From a checkpoint of a small sound classifier.
Model: 2.33M parameters, waveform 16khz input, arch transformer, norm layernorm, activation gelu, moe soft, num experts 8, width 128.
Training: ademamix at rate 0.0012, 14500 steps, batches of 64, held-out accuracy 99%.
Data: trained on read English sentences (LibriTTS-R), 59.4 epochs.
Rows from block 4, named by matrix and row number. Rows with one number belong to one attention dimension. Each number is 50 + 10 x the weight over its row's rms, rounded and kept within 0 to 99. All counts start at 0. After the name is the row's rms in percent of the matrix's.
# q: attention query (model.blocks.4.attn.q.weight, 96x128), inputs 64-127
# k: attention key (model.blocks.4.attn.k.weight, 96x128), inputs 64-127
q.14 073:31 57 44 54 48 53 52 49 63 56 55 56 51 38 41 33 43 45 35 44 50 51 56 35 41 47 30 35 58 48 62 44 48 56 51 71 48 43 45 51 51 49 48 61 25 56 44 56 35 45 47 51 65 60 49 58 58 59 53 55 50 61 50 46
q.15 057:42 53 63 46 54 55 50 32 72 64 38 55 60 49 43 30 36 39 51 49 40 49 55 43 36 43 51 60 57 49 44 60 64 51 49 67 31 44 54 44 55 33 47 40 51 58 48 48 60 60 55 51 74 39 32 58 72 70 68 71 55 72 60 57
q.16 084:29 57 44 54 50 53 53 51 60 50 57 54 48 38 41 36 39 43 33 47 52 51 55 34 42 47 29 35 60 51 63 44 51 54 52 71 49 45 45 54 51 52 48 64 26 59 47 57 34 49 46 51 61 62 51 58 55 56 50 53 51 58 50 46
q.17 071:58 52 41 47 53 42 44 55 31 38 48 45 30 54 53 70 49 46 52 60 55 48 39 63 63 50 61 62 48 54 38 53 64 48 61 30 54 62 56 66 54 54 64 44 72 66 62 47 64 56 53 51 31 47 56 45 39 38 38 43 60 36 55 53
q.18 078:31 56 47 54 50 54 56 51 60 51 57 54 52 36 43 35 40 43 35 46 53 52 56 34 43 48 29 34 59 51 62 45 49 54 51 70 48 44 45 51 50 51 47 64 26 56 46 56 33 47 45 51 62 62 50 56 56 57 50 53 49 59 49 45
q.19 111:36 49 47 50 48 50 53 59 52 44 64 53 50 44 44 45 51 55 38 48 54 48 52 33 47 48 31 30 51 49 68 36 36 51 48 64 60 47 40 51 47 60 46 69 27 42 47 61 30 40 44 50 51 68 59 55 47 48 46 44 45 49 49 40
q.20 073:34 54 52 54 48 54 55 47 67 56 55 56 61 37 44 31 44 49 40 43 49 51 57 35 38 49 34 35 57 47 63 44 43 53 44 72 46 40 43 43 49 48 41 60 25 45 41 54 34 45 46 50 67 58 47 56 59 60 54 55 45 63 48 46
q.21 074:69 43 57 46 52 45 51 53 34 42 45 43 44 62 60 69 55 54 62 55 53 48 44 64 60 54 66 64 42 56 39 56 54 43 52 30 53 59 56 52 48 51 56 41 75 48 60 47 65 57 53 49 33 42 53 43 41 39 46 43 51 37 51 54
q.22 087:30 57 47 53 52 53 56 51 59 49 57 53 50 35 42 36 39 43 33 48 53 51 53 34 42 48 28 34 60 50 62 43 51 53 51 70 47 46 45 52 51 51 48 64 26 57 48 56 33 50 44 51 61 62 51 56 55 56 48 53 50 58 50 45
q.23 069:40 57 24 53 42 44 42 65 37 39 62 50 27 46 45 62 53 48 38 56 58 49 43 48 59 49 42 38 51 48 59 42 52 59 64 45 68 56 45 69 53 65 64 63 42 64 54 56 41 40 48 52 36 65 66 50 36 37 35 35 58 37 47 42
q.24 078:31 56 48 54 50 54 54 49 64 53 56 55 55 35 41 33 41 45 36 45 50 51 56 35 40 49 31 35 59 49 62 43 48 53 48 71 46 43 44 49 51 49 45 61 25 53 44 55 33 47 45 51 65 59 48 57 58 58 51 55 48 61 49 46
q.25 098:71 43 53 48 45 49 42 48 44 54 43 49 51 67 58 61 64 59 68 49 46 52 52 66 56 52 74 67 39 48 38 58 47 50 50 32 55 51 55 46 49 48 51 36 71 38 50 43 66 45 57 49 42 37 49 44 46 46 56 48 48 44 48 54
q.26 057:54 46 37 56 44 45 50 66 32 40 65 48 45 52 54 66 66 65 49 49 59 50 48 51 61 55 46 36 44 48 59 36 32 51 52 38 71 52 44 54 45 67 53 63 44 36 48 52 37 39 44 48 29 64 68 46 31 31 34 31 44 31 36 41
q.27 083:28 58 42 55 49 52 52 51 60 50 56 54 48 37 40 35 39 42 33 48 52 50 54 36 42 47 30 35 61 50 62 44 52 55 53 70 48 45 46 56 53 50 50 62 27 61 47 57 35 48 46 51 62 62 50 59 56 57 49 53 53 60 51 46
q.28 060:63 44 49 52 57 45 54 60 26 37 53 47 42 56 58 75 55 56 58 57 59 48 44 64 66 53 59 55 41 56 42 46 49 47 51 29 61 58 55 57 46 60 54 49 68 49 57 47 58 51 49 50 25 52 60 42 32 31 40 36 47 29 46 49
q.29 079:71 42 59 46 52 48 50 50 39 49 45 45 53 61 59 65 60 57 67 53 48 50 45 65 58 54 69 65 41 52 38 54 49 44 47 29 51 56 54 45 48 49 50 38 74 40 54 43 65 54 54 49 38 39 50 42 43 44 49 46 48 40 50 54
q.30 084:27 61 39 53 50 51 49 50 62 51 55 55 45 37 40 35 39 40 33 51 50 49 50 37 42 45 31 36 61 48 60 45 54 56 54 70 48 46 46 58 53 50 52 61 28 66 48 56 36 47 47 51 63 59 50 58 57 58 49 54 55 60 53 47
q.31 073:45 41 50 54 45 50 58 61 44 45 65 50 52 43 50 54 59 60 42 45 59 52 52 37 51 53 34 33 45 52 66 38 29 50 46 56 67 48 40 45 40 63 46 67 32 32 46 57 32 39 46 51 43 68 63 49 40 41 45 38 39 42 38 40
q.32 081:69 44 52 46 49 46 45 49 39 49 43 46 47 63 58 65 59 55 65 54 48 48 44 66 59 51 71 67 41 51 37 57 53 46 51 29 53 56 56 50 49 49 54 36 74 46 55 45 68 54 55 49 37 38 50 43 44 43 51 47 51 40 51 55
q.33 082:72 43 56 46 50 48 48 50 39 49 44 46 51 63 60 66 61 57 66 52 49 51 46 65 58 54 70 65 41 51 38 56 49 45 49 29 52 54 54 46 48 50 51 38 74 40 54 43 65 52 53 49 37 39 50 42 43 42 50 46 48 40 49 54
q.34 065:47 47 35 55 39 45 49 65 37 43 66 51 45 48 48 61 61 62 45 47 59 49 52 44 58 53 39 33 46 48 64 36 35 54 53 47 71 51 41 56 47 67 54 67 36 38 47 55 33 36 44 48 36 67 67 52 35 36 37 34 46 36 40 39
q.35 084:29 56 46 54 51 53 57 52 58 49 58 52 49 35 42 38 37 42 32 48 54 50 53 34 43 48 29 34 60 52 64 44 52 53 51 70 48 46 46 54 50 52 49 65 27 60 48 57 34 51 45 52 61 63 51 56 54 55 48 53 51 58 50 45
q.36 080:29 57 45 53 51 53 56 51 59 50 56 53 48 36 42 36 37 41 33 48 54 50 54 34 43 46 28 35 60 52 62 45 52 54 52 70 48 45 46 55 50 51 50 64 27 62 47 57 35 50 47 52 62 63 50 57 56 56 49 53 51 58 51 46
q.37 057:34 58 48 47 46 55 45 38 71 61 45 57 48 45 41 29 37 33 41 47 40 52 51 36 37 43 43 51 59 47 54 61 63 54 50 71 36 43 48 50 56 40 51 47 40 68 48 51 50 52 56 55 75 46 38 59 68 70 64 65 59 71 59 52
q.38 061:66 41 55 52 56 45 55 60 27 38 51 45 46 57 59 73 57 62 58 54 62 49 51 64 66 55 60 56 41 57 43 46 45 47 51 30 60 58 54 52 45 59 51 50 66 39 55 48 56 50 47 48 26 54 60 42 32 32 40 36 43 29 45 51
q.39 085:31 56 47 53 52 53 56 51 60 51 57 54 53 35 42 35 40 45 34 47 52 51 54 34 42 50 29 34 60 50 63 41 48 53 49 70 46 45 44 50 52 51 45 64 25 53 45 56 31 50 43 50 61 62 50 57 55 56 48 53 49 59 49 45
q.40 059:45 48 37 55 43 47 50 67 36 36 68 51 39 44 50 61 60 58 43 52 60 51 46 45 57 52 42 32 44 47 62 36 37 55 54 46 67 52 41 57 48 68 56 66 38 45 51 54 35 37 45 51 36 67 68 47 34 36 34 33 46 36 41 38
q.41 090:28 59 44 52 51 52 54 51 59 49 55 53 47 37 42 37 37 40 32 50 53 50 51 34 43 46 28 35 60 51 62 44 54 54 52 70 47 47 46 57 52 51 50 63 28 65 48 57 36 51 46 52 61 62 51 58 55 57 48 53 53 58 52 47
q.42 075:72 42 57 47 52 47 50 52 35 46 45 45 49 63 60 68 59 57 65 52 52 51 46 64 60 54 68 64 41 53 39 55 49 45 49 29 53 56 55 47 48 52 52 39 74 43 54 44 64 52 53 50 34 41 52 41 41 39 49 44 48 37 49 53
q.43 087:71 42 56 47 49 48 47 49 40 50 44 47 52 64 59 65 61 58 68 51 48 49 46 65 58 53 71 65 39 51 38 56 48 46 48 30 53 54 54 46 48 48 51 37 74 40 53 43 66 50 56 50 39 39 50 42 45 43 53 46 48 41 49 54
q.44 089:30 57 47 53 53 53 55 51 61 49 57 53 51 35 42 36 40 44 33 48 52 50 52 35 43 49 30 34 60 49 63 41 51 53 50 70 46 46 45 51 51 51 47 63 26 56 47 56 33 50 43 49 61 62 51 57 56 56 46 53 50 58 51 46
q.45 086:70 45 51 47 48 47 43 49 40 51 43 47 47 65 59 64 60 54 65 53 47 50 46 67 59 52 72 67 41 50 37 58 52 48 52 29 53 55 56 51 50 49 54 36 75 47 53 44 67 50 56 49 38 37 49 43 45 45 52 48 52 43 50 55
q.46 080:70 45 52 47 49 46 45 51 37 48 44 46 43 65 59 67 59 53 63 54 49 50 46 66 60 53 70 66 42 52 38 57 53 47 55 28 54 56 56 52 49 50 57 38 75 50 56 45 67 52 54 49 35 40 51 42 43 42 50 46 52 40 50 55
q.47 092:72 42 55 47 47 48 46 49 41 52 44 47 53 64 59 63 62 59 68 50 48 50 49 66 57 53 72 66 40 50 38 57 47 46 48 29 53 53 55 44 48 48 50 37 72 38 51 43 65 49 55 49 39 38 49 42 45 44 53 48 48 43 48 54
q.48 157:43 41 56 62 53 56 60 67 47 47 63 60 40 37 50 51 42 44 34 42 53 49 61 44 55 58 45 41 52 53 60 48 42 57 36 54 48 48 40 46 44 66 36 61 41 38 42 54 37 48 48 56 45 69 66 55 38 41 50 34 34 40 43 35
q.49 127:40 44 58 64 56 57 59 64 48 46 60 63 37 35 49 49 40 41 32 45 51 49 62 45 55 60 46 41 53 52 58 49 46 60 34 54 45 48 38 42 43 63 34 60 39 45 40 55 37 49 48 56 47 66 63 55 40 42 51 37 36 41 44 37
q.50 123:50 36 46 67 54 60 58 65 36 49 56 60 44 46 55 66 47 47 46 47 55 59 61 56 67 54 54 48 38 51 49 52 31 63 34 40 49 44 52 52 42 62 34 51 50 32 36 45 45 46 52 56 36 60 63 53 29 30 54 28 30 29 35 47
q.51 118:59 20 52 63 32 55 60 53 41 55 56 56 53 60 54 60 62 57 51 16 57 48 71 53 61 61 57 56 40 60 51 55 23 57 42 41 64 45 52 47 43 56 39 51 52 14 40 44 48 42 52 51 39 55 56 56 39 37 57 40 29 38 28 47
q.52 121:39 44 60 64 57 57 58 63 50 46 61 64 36 36 48 47 40 41 32 44 50 47 63 43 53 61 46 40 55 52 59 49 49 59 35 56 45 49 37 41 45 62 34 59 37 46 41 55 36 49 48 56 48 65 61 54 42 43 52 39 37 43 45 35
q.53 103:56 58 50 34 42 41 40 32 61 56 37 39 58 59 47 40 56 57 62 49 47 42 46 53 37 50 58 62 54 49 43 54 62 39 65 51 57 55 53 46 57 35 63 40 58 56 59 46 63 53 56 44 61 33 34 46 67 67 53 69 64 68 61 61
q.54 059:55 30 35 54 43 59 52 56 30 43 52 50 52 58 55 79 45 45 55 50 49 71 37 59 81 36 46 52 35 49 43 56 43 59 48 32 54 46 67 70 45 54 51 49 55 38 48 47 50 50 52 52 34 55 57 49 33 32 52 38 48 29 43 54
q.55 106:57 21 51 66 36 57 62 55 40 55 58 56 49 58 58 62 57 52 48 21 59 51 72 53 63 58 56 54 38 64 51 57 25 56 42 42 59 44 52 46 39 59 39 53 51 18 42 46 48 41 54 55 38 60 59 55 37 35 56 39 28 36 30 46
q.56 136:43 41 58 64 53 57 60 66 49 48 61 63 38 38 49 49 44 43 34 39 51 45 66 44 53 62 49 45 53 54 58 50 43 58 34 55 48 47 36 41 45 64 32 59 40 39 40 53 38 49 49 56 47 66 63 56 39 41 53 35 34 41 43 34
q.57 107:49 30 46 70 46 60 59 63 39 54 59 62 42 49 54 61 47 44 40 33 58 52 71 52 63 57 53 49 42 58 54 57 32 63 38 44 53 43 52 52 42 62 36 56 46 30 38 48 42 44 52 57 38 65 63 59 32 33 58 31 30 31 34 44
q.58 125:60 55 38 35 44 43 41 37 50 53 41 37 64 66 53 54 60 58 67 56 49 58 35 56 50 36 51 56 45 48 43 51 52 41 68 45 55 51 66 62 53 39 69 42 61 56 60 47 61 49 49 44 51 36 39 44 58 56 48 63 64 56 54 64
q.59 140:45 39 51 66 53 57 59 70 44 47 61 59 39 38 50 54 41 43 36 42 55 50 62 46 58 59 47 45 50 55 59 50 41 60 37 53 49 47 45 50 44 65 36 59 43 38 41 52 40 49 50 57 43 68 65 57 35 37 51 29 33 36 40 39
q.60 063:34 71 67 57 78 54 53 55 55 38 47 66 43 31 39 42 34 40 36 55 42 63 43 48 48 60 38 45 59 49 55 44 69 54 36 58 30 54 49 46 47 49 44 47 37 74 40 43 40 66 45 56 55 43 49 44 50 53 52 49 54 52 54 49
q.61 142:36 78 58 41 76 46 47 52 57 38 48 49 50 31 41 41 38 46 44 80 44 53 27 46 40 50 39 41 61 40 52 39 71 44 43 59 33 57 46 48 56 48 50 49 44 78 54 52 44 64 43 48 59 44 48 46 55 58 40 53 63 57 68 47
q.62 081:48 36 43 67 57 62 57 65 33 44 57 62 40 45 56 69 42 41 42 50 53 66 56 53 71 49 45 46 44 57 53 55 40 62 38 45 47 44 56 58 40 61 40 54 45 44 41 51 40 46 48 59 34 64 63 53 29 28 52 31 39 26 39 46
q.63 143:43 42 57 65 54 57 59 67 47 48 61 62 38 36 49 50 41 42 34 42 52 48 64 45 54 61 48 43 53 54 59 50 44 59 36 54 47 47 39 44 45 65 34 60 40 40 41 54 38 47 49 57 46 67 65 55 39 41 51 35 35 40 43 35
q.64 119:54 63 50 33 46 42 39 32 62 53 41 42 56 59 47 39 56 55 59 56 44 47 42 49 37 44 51 54 57 46 46 49 65 41 66 55 52 54 50 46 56 36 66 44 54 66 60 50 59 51 51 44 62 35 34 41 70 69 49 74 69 71 64 57
q.65 137:60 56 42 37 44 44 41 36 52 54 39 39 62 65 51 51 59 58 68 56 49 51 39 56 45 40 54 60 47 47 41 52 55 43 65 46 55 51 62 57 56 37 66 40 61 57 59 45 64 52 54 44 53 34 37 46 60 58 50 63 64 58 56 66
k.14 095:52 45 30 62 42 52 41 70 33 55 53 52 47 53 47 64 50 52 52 45 48 45 28 54 63 42 54 46 42 31 53 55 37 72 46 45 55 45 53 55 52 59 49 54 54 50 40 57 51 51 43 41 31 59 62 50 23 29 47 15 48 26 38 50
k.15 068:54 44 70 65 61 53 64 48 41 39 35 54 63 49 49 62 37 51 58 55 50 39 44 66 58 59 56 52 41 52 37 58 50 39 23 34 34 60 63 46 48 40 23 38 59 40 49 44 58 71 49 42 39 42 43 54 42 41 54 46 37 37 46 60
k.16 124:50 46 30 59 41 52 41 81 36 53 56 49 45 50 48 61 51 52 48 46 51 49 31 51 63 40 51 42 42 36 58 50 39 69 50 48 58 44 50 54 50 62 53 58 51 52 44 58 47 47 44 44 34 63 67 48 25 30 45 10 48 30 39 48
k.17 071:40 48 69 46 52 46 56 44 64 46 62 47 54 41 45 35 54 64 43 49 47 49 60 38 38 53 44 40 56 59 64 35 56 27 48 61 56 55 35 45 51 55 48 60 46 36 62 51 42 44 54 58 65 55 53 58 65 64 51 62 46 67 58 40
k.18 119:50 47 28 58 41 54 40 76 36 54 55 52 43 52 47 61 48 49 48 48 50 50 30 50 63 39 52 44 42 35 57 52 41 74 50 49 59 43 50 57 51 61 54 57 51 54 43 57 49 47 46 47 35 62 65 47 24 31 47 10 50 30 40 48
k.19 113:47 57 20 47 43 56 38 70 43 52 61 44 32 47 47 54 50 38 43 53 56 64 46 42 58 36 41 48 53 46 58 42 51 70 68 58 64 42 44 60 53 65 68 61 44 69 49 55 44 36 47 53 46 62 68 43 38 41 38 32 60 42 48 42
k.20 078:55 50 27 58 44 53 40 65 32 53 46 54 44 54 49 65 48 44 53 48 50 50 29 58 66 44 55 53 43 34 46 59 42 76 51 42 52 46 56 57 52 55 54 48 55 60 39 54 55 54 44 42 30 54 57 45 25 29 47 22 54 26 41 53
k.21 071:48 52 67 41 54 49 59 34 66 50 53 47 50 45 55 37 53 50 45 52 53 58 75 42 38 54 45 48 56 69 52 44 60 29 57 57 51 50 43 46 47 45 54 52 45 47 61 44 46 41 61 65 68 46 42 50 76 70 55 80 50 74 59 47
k.22 128:51 46 28 57 41 53 41 82 36 53 56 50 44 52 47 62 50 49 47 46 52 50 32 51 64 41 51 43 43 37 57 51 40 71 51 49 58 43 50 55 49 62 54 58 52 53 45 58 48 46 46 46 35 63 67 47 25 31 45 09 49 30 39 47
k.23 082:43 56 30 39 41 47 37 59 55 52 69 44 42 48 44 42 57 53 40 46 50 55 44 33 45 44 39 44 59 44 69 36 52 57 65 64 65 48 35 54 53 65 67 67 40 55 50 58 40 33 48 55 56 62 65 49 49 53 39 43 59 55 54 37
k.24 098:53 47 28 59 42 53 41 72 33 53 51 52 45 53 46 64 48 48 51 47 50 48 28 54 65 41 54 48 41 34 52 55 40 73 48 45 55 45 53 56 51 59 52 53 53 54 42 57 51 50 44 43 32 59 62 47 23 28 46 14 50 27 39 50
k.25 146:49 53 73 44 60 46 59 16 63 47 42 50 58 48 52 39 50 52 53 54 46 49 67 51 37 61 50 58 58 62 42 49 60 29 48 51 40 58 51 44 52 36 45 40 50 47 55 43 54 57 52 53 64 36 30 55 73 67 54 87 52 68 61 54
k.26 070:47 57 25 33 38 48 36 56 56 60 64 46 37 50 50 41 60 45 41 46 52 62 51 35 45 39 42 50 58 48 63 41 51 64 76 65 67 41 38 58 53 60 79 63 41 64 50 57 41 30 53 59 58 59 60 46 55 55 43 49 64 59 54 41
k.27 111:51 44 31 59 41 51 43 77 35 54 55 50 47 52 46 62 52 53 49 43 50 45 30 52 64 42 52 44 43 35 57 52 37 69 48 47 57 45 51 54 50 61 51 58 52 48 44 59 48 48 43 42 33 62 65 49 23 30 45 10 47 28 37 48
k.28 062:45 53 51 33 44 46 48 46 65 57 62 44 46 43 52 36 63 55 43 53 52 60 66 32 38 45 42 47 58 58 60 37 53 38 71 65 61 45 34 48 51 53 70 58 43 51 61 53 44 31 56 62 66 55 49 50 67 65 49 64 57 71 59 39
k.29 103:50 56 68 40 58 50 58 25 66 47 45 50 53 49 54 37 48 46 51 56 52 54 70 48 37 57 48 56 57 66 44 49 62 31 52 53 43 54 49 47 48 40 50 43 49 52 57 41 51 50 58 59 68 38 35 49 78 71 55 89 53 73 63 51
k.30 090:52 44 34 61 44 50 43 72 33 51 53 50 50 53 45 65 52 54 52 43 48 43 29 55 64 46 52 45 45 33 55 53 38 67 44 44 55 48 53 53 52 59 45 54 53 47 42 57 50 52 40 37 31 58 63 51 21 28 43 12 47 25 38 50
k.31 082:45 62 22 37 44 55 36 62 49 55 61 44 31 47 50 49 51 36 42 52 56 70 47 40 52 40 41 49 55 49 58 38 58 69 76 60 62 41 43 58 54 62 77 59 44 75 49 55 44 34 52 62 54 58 62 42 46 49 43 42 67 52 52 43
k.32 116:48 52 72 41 59 47 60 22 65 46 46 49 57 48 52 38 50 51 51 53 48 50 70 48 36 60 48 55 57 65 45 48 61 28 50 53 43 57 49 44 49 40 46 43 48 45 56 43 51 53 55 55 66 38 36 53 76 70 54 90 50 71 61 52
k.33 109:49 55 69 40 57 48 58 24 67 48 47 51 53 49 53 36 50 48 50 55 49 53 69 47 35 57 49 56 57 65 46 49 60 31 52 54 44 54 48 46 49 40 49 44 48 49 56 43 51 50 57 58 68 39 36 52 78 72 56 90 52 74 62 51
k.34 079:46 57 23 36 40 51 36 61 53 57 65 45 36 49 49 44 57 43 40 48 53 64 48 35 47 42 40 48 57 45 64 40 51 67 74 64 65 43 40 56 53 64 75 63 40 65 48 56 42 33 51 58 56 60 62 46 49 52 41 43 63 54 53 40
k.35 130:50 48 28 57 41 54 39 81 37 53 57 50 43 52 47 60 49 49 47 48 51 51 31 49 63 38 52 43 42 37 58 51 41 72 52 50 60 42 48 56 49 63 55 59 51 54 44 57 47 44 47 48 36 63 67 46 27 33 46 11 50 31 39 46
k.36 130:50 46 31 60 41 52 40 77 36 54 56 51 44 52 48 61 50 51 48 46 50 49 31 50 63 40 52 43 41 35 58 52 39 71 49 49 60 43 49 55 50 61 53 59 51 51 43 58 48 47 46 47 34 62 65 48 25 31 47 10 48 30 37 47
k.37 055:52 48 63 69 61 53 55 52 40 33 36 55 60 51 45 62 36 52 58 55 45 38 33 66 58 61 54 48 44 43 42 56 50 48 25 34 35 62 65 53 53 45 22 42 60 45 41 43 57 71 42 37 35 43 47 54 36 38 50 40 44 32 47 59
k.38 056:45 51 48 33 44 48 47 45 63 60 62 46 43 42 53 36 63 52 41 52 53 61 67 33 41 41 42 47 57 60 59 38 52 41 73 66 63 43 34 48 49 54 74 58 43 54 63 56 45 32 58 64 65 58 51 51 66 64 51 64 57 69 57 40
k.39 122:52 47 27 56 40 54 40 82 36 54 55 50 43 52 48 62 50 48 48 47 53 51 31 51 65 40 51 44 43 37 55 51 39 72 52 48 58 43 50 56 50 62 55 58 52 54 45 57 48 46 46 46 35 63 67 45 26 32 45 11 50 30 40 48
k.40 084:44 62 25 34 45 50 37 61 52 50 63 45 35 46 45 44 51 40 39 52 53 65 48 37 49 43 38 49 60 50 60 38 61 60 73 62 62 45 39 56 54 61 73 60 41 73 52 55 42 35 49 58 56 59 62 44 50 53 37 44 66 55 55 41
k.41 128:51 45 32 58 41 53 43 79 34 52 56 50 46 51 47 63 51 51 48 45 51 49 32 51 65 42 51 42 42 36 57 51 39 69 49 47 58 45 50 54 49 61 52 58 51 50 45 57 47 47 45 44 33 63 67 48 23 30 46 09 47 28 38 47
k.42 082:47 55 67 40 55 49 55 31 68 49 51 48 51 47 54 35 51 50 48 56 51 56 72 42 34 53 46 51 57 67 50 44 61 29 56 59 50 51 44 48 49 44 53 49 46 49 59 44 48 43 58 63 71 44 40 51 79 72 56 83 53 78 62 48
k.43 122:49 55 69 42 59 48 57 21 66 47 45 51 54 50 53 37 49 49 52 56 48 52 68 48 35 58 49 57 57 63 43 49 61 31 51 53 43 55 49 47 51 38 48 42 49 49 55 43 53 52 56 57 67 38 34 53 76 71 55 91 53 71 62 52
k.44 122:52 47 28 56 40 53 41 81 35 53 55 49 44 52 48 62 50 48 48 46 53 50 32 51 65 40 52 45 43 37 55 52 39 71 51 48 58 44 50 55 49 62 53 58 52 53 45 57 48 46 46 44 35 63 67 45 25 31 44 10 48 29 39 48
k.45 122:49 51 74 44 59 45 60 18 65 46 45 50 58 48 52 38 51 54 52 52 46 47 68 49 35 61 50 55 57 62 46 48 59 29 48 52 42 58 50 43 50 38 44 43 49 44 55 44 52 55 54 54 65 37 33 55 74 69 56 89 49 70 60 52
k.46 100:46 53 73 43 58 46 60 27 68 47 49 49 55 47 52 35 52 53 49 53 49 49 70 46 34 58 48 51 57 65 49 45 59 27 50 55 46 55 47 44 49 41 47 48 47 44 57 43 49 51 55 56 68 42 38 54 77 72 54 87 49 73 61 50
k.47 130:50 54 70 42 58 48 58 19 65 48 44 51 55 50 53 38 49 50 53 56 47 50 67 49 36 59 50 58 57 63 44 51 59 32 50 52 42 55 50 46 51 38 48 41 49 48 55 43 53 54 55 56 66 37 32 53 76 70 56 91 52 71 61 53
k.48 087:52 59 51 39 50 67 50 53 58 41 72 45 40 50 53 43 48 36 37 72 53 66 57 27 45 42 41 50 52 56 60 50 58 47 56 68 49 45 33 62 47 62 50 68 39 56 46 48 37 42 52 56 60 55 56 35 57 56 47 56 53 60 58 31
k.49 085:50 61 52 42 54 65 58 60 52 40 69 41 45 40 55 49 42 33 35 75 58 68 55 34 53 43 37 51 52 60 58 44 63 45 59 63 35 45 41 60 47 64 49 68 38 60 53 48 36 47 46 52 55 58 59 35 51 51 37 51 55 54 57 37
k.50 087:54 62 43 37 52 70 35 49 55 46 55 52 38 56 56 48 62 41 46 84 50 77 59 40 46 30 48 51 46 53 51 54 57 51 56 59 53 40 49 67 49 54 55 55 49 66 42 42 44 30 62 58 56 45 49 28 56 56 59 58 53 57 62 46
k.51 147:51 57 39 38 48 62 27 41 62 42 52 57 33 63 44 37 58 46 52 67 41 67 57 40 36 42 54 52 52 46 53 61 53 62 52 61 69 52 45 69 55 50 59 49 54 61 39 40 49 35 71 67 64 38 47 37 65 63 67 65 57 67 60 46
k.52 089:49 60 54 42 53 64 61 59 52 40 72 41 47 41 55 48 42 34 34 71 59 66 55 34 53 44 35 49 54 60 59 43 62 46 59 64 36 46 40 58 47 64 50 69 36 57 54 50 34 49 45 52 54 61 59 38 51 51 36 50 54 54 57 35
k.53 074:46 40 51 60 49 32 52 43 44 57 30 58 63 47 42 54 56 64 59 27 47 32 41 68 53 62 58 46 50 41 45 48 40 57 44 36 48 57 64 36 54 36 50 37 58 40 53 52 59 60 49 44 42 45 42 68 46 46 55 47 45 43 42 67
k.54 075:48 52 52 38 54 62 69 49 49 52 60 29 58 44 57 53 32 39 42 38 55 52 45 47 59 42 33 62 54 54 44 38 58 49 69 54 30 40 43 38 48 50 55 52 33 47 53 65 45 70 31 50 57 59 53 64 57 54 36 58 59 59 45 44
k.55 115:51 58 42 38 47 62 31 42 62 41 53 56 33 61 47 37 57 45 48 69 42 68 58 37 37 44 53 51 53 47 55 60 55 60 56 63 66 52 44 70 54 51 60 51 53 60 40 40 49 37 70 66 64 38 48 36 64 63 63 64 58 66 62 45
k.56 087:49 63 49 36 53 65 49 53 60 40 67 46 40 46 53 43 48 35 38 78 52 69 58 28 45 43 41 51 54 58 59 48 62 47 57 71 45 47 38 63 49 61 51 64 40 63 47 45 38 42 54 56 59 51 54 33 57 58 45 56 55 60 62 37
k.57 083:54 60 44 39 47 64 37 47 60 42 60 50 35 56 52 39 54 41 47 77 48 70 58 30 40 41 50 52 53 55 58 57 57 54 57 70 58 46 41 72 50 56 57 58 48 59 42 40 45 37 64 62 61 43 50 32 60 60 56 60 56 62 62 42
k.58 097:51 33 52 60 42 35 51 43 47 64 38 53 59 59 49 53 59 68 64 18 43 28 46 66 50 57 64 50 46 41 45 56 33 52 43 36 62 52 56 35 51 39 48 39 59 30 50 55 61 56 51 45 45 48 44 65 48 47 58 48 43 45 37 58
k.59 081:52 57 48 39 47 68 45 50 61 40 69 45 39 53 53 39 49 39 41 72 51 64 60 26 41 42 46 52 53 56 61 54 56 52 57 69 56 45 33 67 49 59 54 65 43 56 46 46 40 41 58 59 61 51 53 35 59 58 53 58 53 61 59 33
k.60 105:49 42 66 57 47 56 81 54 42 51 58 36 61 36 60 59 29 41 40 35 62 47 55 56 64 52 41 54 51 61 46 38 48 43 61 45 28 46 50 37 47 49 46 55 40 34 63 57 45 67 30 46 46 64 52 63 43 43 35 44 46 44 43 49
k.61 145:45 45 61 55 54 47 75 57 44 53 56 39 66 37 57 58 34 46 39 35 60 42 48 53 63 55 38 49 51 56 49 31 50 39 53 46 27 45 46 29 45 53 42 55 38 40 59 61 42 66 24 37 45 64 55 66 41 42 31 41 45 41 42 47
k.62 053:57 58 47 41 46 69 46 56 53 43 69 36 37 56 61 47 46 38 43 71 54 70 60 36 48 38 46 59 51 58 54 56 57 50 62 64 58 43 44 71 45 62 54 61 42 57 48 49 44 41 53 56 57 53 57 31 54 52 46 55 58 56 55 41
k.63 079:52 58 52 39 50 66 52 53 57 40 72 44 41 47 54 44 49 36 38 74 53 67 58 27 45 44 41 52 53 58 61 50 59 47 57 69 47 46 36 64 49 63 51 69 39 56 48 47 36 43 52 56 58 56 55 34 56 56 47 56 54 59 60 34
k.64 086:47 38 54 62 49 31 62 50 41 59 39 51 65 43 46 58 47 61 56 20 51 30 43 71 57 65 55 48 51 47 44 46 42 50 46 35 44 56 60 30 51 44 48 41 54 36 57 56 58 64 40 40 39 54 49 69 41 41 45 40 43 38 40 61
k.65 089:50 41 48 59 48 35 43 42 45 59 26 59 56 57 45 53 56 66 65 28 43 35 43 68 49 57 63 49 47 41 41 55 39 55 42 35 60 55 64 41 54 36 51 30 64 42 48 50 64 53 54 47 44 40 41 63 47 46 61 48 46 44 43 66